python train.py --arch="convnext" --model="masked image model" --dataset="retinal OCT scans (Kermany 2017)" --train_examples=49215 --image_size=48 --crop_scale_min=1 --horizontal_flip=true --method="simmim" --mask_ratio=0.75 --loss="l1" --isotropic=false --norm="layernorm" --activation="gelu" --mlp_ratio=4 --inner_norm=false --patch_size=[2, 2] --depths=[3, 6, 3] --widths=[64, 128, 256] --kernel_size=3 --init="kaiming_normal" --residual_init="none" --optimizer="soap" --beta2=0.95 --lr=0.003 --beta1=0.95 --shampoo_beta=0.95 --eps=1e-08 --precondition_frequency=32 --max_precond_dim=1024 --one_sided=true --adamw_lr_other_params=0.0011 --steps=17500 --batch_size=256 --epochs=91.0 --lr_schedule="cosine" --final_lr_fraction=0.1 --warmup_steps=3500 --weight_decay=0.1 --adamw_weight_decay_other_params=0.01
Rows from block 2 of a small masked image model, named by matrix and row number. Rows with one number belong to one neuron. Each number is 128 + 32 x the weight over its row's rms, rounded and kept within 0 to 255. All counts start at 0. Numbers have three digits each.
After each neuron's rows are labels from the 100 images, of 14848, where the neuron reaches its highest value: "patch colour" is the nearest of a few named colours to the mean colour under the peak. Only what is clearly more common there than usual is listed. The data: retinal OCT scans (Kermany 2017).
# fc1: MLP up (model.blocks.2.mlp.fc1.weight, 256x64), inputs 0-63
# fc2: MLP down (model.blocks.2.mlp.fc2.weight, 64x256, transposed), outputs 0-63

fc1.77:139120131067162146172135110121100142117123150134051098127160139143160164127154115165079130109195162169155121079186147123108135134167140148059082144187145112165132077149146143145160147204123112
fc2.77:131118132093154105159093149150108060087122102127153150129064149085097098116138063127167104159172155102139140145127210141093112115122093073104108117100200148153142104116169127160191090153162130
patch colour: grey

fc1.90:117099160145180093132176088114131114152119154097174107120118083085154068098112088165107162097146126168119111184212129154148146107124062088066121162150166099097113156134161105118133080109154120
fc2.90:081108122116092127103112153146109139133140059144131120103103160161150167120148168119190205114191140115140173142120166139097056148110111135108165134176171136070159172130177177154091146132089123
patch colour: white

fc1.159:148058119117136091176170182119133118161116129070122140094072109120137088137181123128098158095168131174115107127115082093101134139143124117164125177096154153178075150125134095157160087063174077
fc2.159:152118115113122111202118112090136112105082133224123110097085149157122147124160110138152108112139146142120126170183141145098084157115146108150144138145000092123096123145105133144143127125086186
patch colour: white

fc1.97:157089118118148154178145117150050130114064134125107053130124078101100157087178148100110085115112166158119139155132142061125103128186140153134154120098142121126133066135114209122121173128141165
fc2.97:146143200064158067145118142109120121149157144078126123081118119067150166157091182146149120186167172114114121153129143127138097130098082155125149150101202119165112126099155143175167171115168160
patch colour: grey

fc1.1:131145134056160093073147090127147091104122057141088088157084079098098111154086141132094122077140048157133112101077163111149115093072132114100133121090116130130090110124129113137112087065105127
fc2.1:135114131125138121120136144122113141162125127129130131152115099200133162125086123124144123135120122110113139153112142110110136137141139121142142128140000145122134108142145128134110146114097133
patch colour: white

fc1.14:152168111150111176146090122171094039135105116141117113140133105154123112187133122110219124094093134085117129114204141170134090179173154140131197132164115115167163154137134137168134131119123157
fc2.14:118107152157159081156142089146122147164113160093141116154106107165163089114089070105187141087107171102160104164168158166089110116102086121161146068110148153158084106170103097137095119119208093
patch colour: grey

fc1.200:135088134122165175128122107097165123082106151130115115138149143123149179183088109128182130150097089130076110064104107127128147101116183116097143181136151178116083124182163082046158145157165097
fc2.200:127094130091146105106119105151090139147130124143174082107092132125112059106154096100106146147159101194092112139103155086147117154046152090107170147116158164139094050123182129091107141140057111
patch colour: grey

fc1.202:158135170133101129201130166115076108121099141138152157144119128096122139174118146076110108115136112113124118088134113068114153119141137143184153113125159099088068132194111096200055198118161159
fc2.202:166086186091116102138144128098107126139106111166123125154065104162124121127113154161191109129083178164100091145120130167149142069137125118138126111109255158147156160121131150109117111107131182
patch colour: grey

fc1.62:064106109169131206088147137134130128156118140094156158161072122136185163143113082128200123162141186143146150139164129071087177099112165090142187157126101138193122142122100147123123132140157117
fc2.62:119146122134148152112112137176123160120113103189164120183110181227079093120107096092148119153127156110119119135161073157120141162146148131121160107074239125111167119178113106117123121139117132
patch colour: white

fc1.193:145147163090142089063190099099110094092149090136087099144039114125152063136096145161132133110110116133159102092113154119097105125104115089129106032101099146153130124091174133143109110091161127
fc2.193:137141112108114146138094146132147091108143149126143111155114134211162150099148129157103131163123131118130147150108121131148142103122107123101137157127000115110132138124132124113111120132139127
patch colour: white

fc1.50:139128153089170128120178113149067153105105088127106111146049106130149071126175075154136097114135161081144110118126152128102103133089113112121196040096067146127177118126136133111095112091138169
fc2.50:129188089114108144108127109105128103139137109136162136154107133216133154130129143133098176144127121116102140139096091096153155129087075107105140149087000139133122133132118078119090099122138143
patch colour: white

fc1.118:165171119111097078091163082166071134078160128110106094170091123147188056151133116089100121115138118137135103119146143143097070147115162118199136102084086183164162118140125090128124091107161150
fc2.118:133137142116140167133121130124161094108131124115128119126149144215176126136148135129094161142156127121119140140143139142132117125115136124119124129125000112126129132116126124151130116131158130
patch colour: white

fc1.213:084132101092149107171117087136103189121108138153130116086112077145082093106191162103143127115123136133160170066124151117126102052136181179104089118169158146137156096082124089132067133077129131
fc2.213:154105125138126112119122100106070138062137132110101114138134119233122111105175106151107134069130137101073094131173113110121134068106184087133148134187216140164113116136137151106108128153169104
patch colour: white

fc1.65:129147089107119168133170166118140117089141101116136100116093114179093072142040120134114103116167081090129110084128140102106063095082131098156123115170084051134145122190137069115110111146111129
fc2.65:139120087163108143126062147155096144127097107136141102147107068206124114118085170142075166081127127163173164080067100149123152116144174112127176152130063135149070125147134128112101168104157159
patch colour: grey

fc1.20:122085136168114125166198138149132132123183111079111119107177120135155055150117119110108143042148170158143149163106110078089095084103137131195114140116140144209134142109140114175120104093145116
fc2.20:157111147097123142183132095138167106093095117161103099117136151162152165125145100128148123063151159167090137122160126114114072159134138102176116107159000130113158110120123083191156132144119129
patch colour: white

fc1.40:111164137100074140176117153112065127093121103096103141154147132066104138120113128123138048182189123177147133094109103095121196172207171121154162137107101127136143143126131144164096179125125148
fc2.40:193129124096128195129129136108168091155157139117123101102131118143122132189184070141165114150098160139126136144075217081110118137147121121128165156128132184134102107094102173082172085158086157
patch colour: grey

fc1.171:142146117181104154129145093077100126150177103139173149151174151149156095084127162210118069100193115140116133107160114128106131182126131119107098128210187130118133110111097172146122146127190150
fc2.171:131114092060132139146133183097216114153117096139081155152107136116097092202123111153076104107084070163108142203114150075161130161123149130120128151105145104110103133105159064152125136119132117
patch colour: grey

fc1.161:112128129124077130177129113132091198113127084101128159156094142155093078155114121096082117093157112044103145088117125114105088106142176092059110185189126159172146113102108153130090157117157130
fc2.161:147102096087094137170127118161100154109105126134129109141155157255095105125117130117127111115163137131115097153124099147114144136176106112109153108105109145158148119094155126122124133066159143
patch colour: white

fc1.163:120162138178169149096119146117144180109192096126167099205139194138155130150156151152149125150153144152124150178160122108093165167197138089149086152136129159181145151133177140153160173145170146
fc2.163:183124145137100145079132094173108080089083152095118104115125133255105120114083126107143079088128145120161108104106111178101110122124142121079155111100159095132143108100139167151179100132109163
patch colour: white

fc1.64:153138110158137131126122122152210143134093115068155189144077123124167150123124145103117123120185088152137157163119062098155155075138131155167172085166143089157091201199146139145122129138149128
fc2.64:165105166116103183156138154054124098125143104219087131089108148206190107153088157128141146038144104141124098111098085088125116107151128130166116134125124157145124124118153138115107082101126101
patch colour: grey

fc1.248:137161118118194158136183156113159159095202179181129126146123151122146138109140140103134073115135127161063129108074138113161153153131106107131173161181142114126140161149177125141212162151174090
fc2.248:097150187123051102122138084140121147129113100189096107098142101193142093090119117139121122140105089151168160115083169092094098109145122126118210078125206142134118160116152098117104165105142093
patch colour: grey

fc1.186:093113108136111110140122062135113179085127190122125103141082093140082078095157137153123086104133152123102144074186139099079144061097170118136104127131143196167138096096148182130149099079131095
fc2.186:139079159146132105134136105154139152053114132105137120162160132255087103095137077120113148074124161138051107115103112106135148131114145165121132156158077158157110141121136153154118109132126130
patch colour: white

fc1.55:090084138107068136108188124106086119140154113149107068106112094098165156121173115176134109077125167102105109111162154141104112084091134086115122155064155130095114132144140168098103111069132039
fc2.55:162094075123216120175111142095153104120111134086130127137153080151145185121128111127135037105086115129114090123138182097144109127160121139110170151093197063112106154154094164136119135116129081
patch colour: white

fc1.73:140131203148133175134136165120086116156152135122169135131134124180162123149201186140147157103144112159164185138174103112168132148111082134142182129213088116106145078136148084153117155113169151
fc2.73:130100101140133098114141138088146143141125110105167102110137138120090142078116169100137099104117160096141125082128120126099107167125090094104086103138255139101144109187144143136122157094128129
patch colour: grey

fc1.94:116174142119136106156122085089122158128128068136166112119117120114184161172082149174167180124108138109094158123149141138144098113162085136121197147158170080182085192201123169158135124154140150
fc2.94:051102098058137150141139116098116134104170086194129077106144100185148134111099107128124178090121148093117125157149115087127100109167127106150129088117140171169061094132154136186112068114135094
patch colour: grey

fc1.156:142073132168105180127143231141165141111147117101134144128112075119175116144097126146194145159138104084175121110116173134098172074090174145147150083112103120149148153142149119113093161172172159
fc2.156:131124117113148133089112154137176138177102096118118145182110190148119115157121146101133130118180127159111136160120121126179085131125167101135119126092255148141131125108182129135128157145120123
patch colour: grey

fc1.54:135051154117141169126138097109120176112117095123104117101067101088113023172140158137096148131121126116135157100108132097128123148111146052130109177098152142127064111091074122160097122069123125
fc2.54:155109129154106082096146112158125131132130120150155144147098107179074127083110133144166158124118141138134106102112092148117138156134181097129136150124000136109117125163122129135115148126075133
patch colour: white

fc1.212:100167107156090150106200132113103160118118176107136169132075131132162153101099107064174140149118148156206166189146117088129116104128145109134144134145150139130088074159113093149086129105216124
fc2.212:127129084118148046119086154125121101137116139235106135199104109116118095113109148132112150194077146090173114121119108138058170142132092117129159123106140145095078130098113165151169126119089143
patch colour: white

fc1.198:122159111125136167107179071118094143184139093139146129168142127143142107197147140168146120127143185118160173125181162147061131186159117133123131129129093169136136103125173093108112165194198085
fc2.198:052118166137146103086129122115124141108152078125108138062179109119153130068130175102135120130116164099143042138173112185111127117145103131099126089143203109132085155168159132158171110133097169
patch colour: grey

fc1.204:126119099120082195197107097137109128107125145120094106109097134089124146135124154099105161079218109163091118124185069119136165129169157099157082103174145145127190150080144141127162101172131116
fc2.204:092109182160107120119153147168130188128168149137189142104091130052142156106088125115190105153132129092092149115131090038135110121121162191138113171156156142110113086125165149124123072128089121
patch colour: white

fc1.48:108083102155030121089112067169163160108103182150145093124104109143118169078078097149124059119113178171086175116144152130114114122141122116157154122138187136119134119155163156111077131105122153
fc2.48:165166174085213123158139161155131143127096094113148183128123145083128109153129107115141108148085169062121157149171128152155155163102110143101088120086124080106107160139131147108127151126017138
patch colour: grey; white

fc1.102:130154169132136099100159175170185145138119132150138139112092129109116171143133145147101131117197157160133153157162116175091180152132187141162141165146112089216132091149106132125217146111182132
fc2.102:160153106154148143094086146190167104169082110116134135068151145104114121111126121117101080146096141149134135132173093146114121087139135189104103082134195144068159096047071162124133121098086156
patch colour: grey

fc1.201:138133093109150112137128152167160188114103122137136113109088112157123072124170152111130105122160122099137120089144088111104120105114029102066139109170127170125098209140109174166137100077192164
fc2.201:143135080106102064147119163086140105155170151168108137123144125250111170095088144134132132148153109148146121075115075177094139095127076115102133115109139154179135144147136157155165154080141165
patch colour: white

fc1.32:130111120102165167200176164114137144111158160112141131132164171174164122160170137148149149123158161179157154134187166144099172098101148106064146129134164140099104185176111167162126151140202112
fc2.32:127145128171120153130085181117081150137148094133150107136129158178160105097114128071177130112123144108149149110125106154114176168094125098074117107110255126132200153129155093139153148132135110
patch colour: grey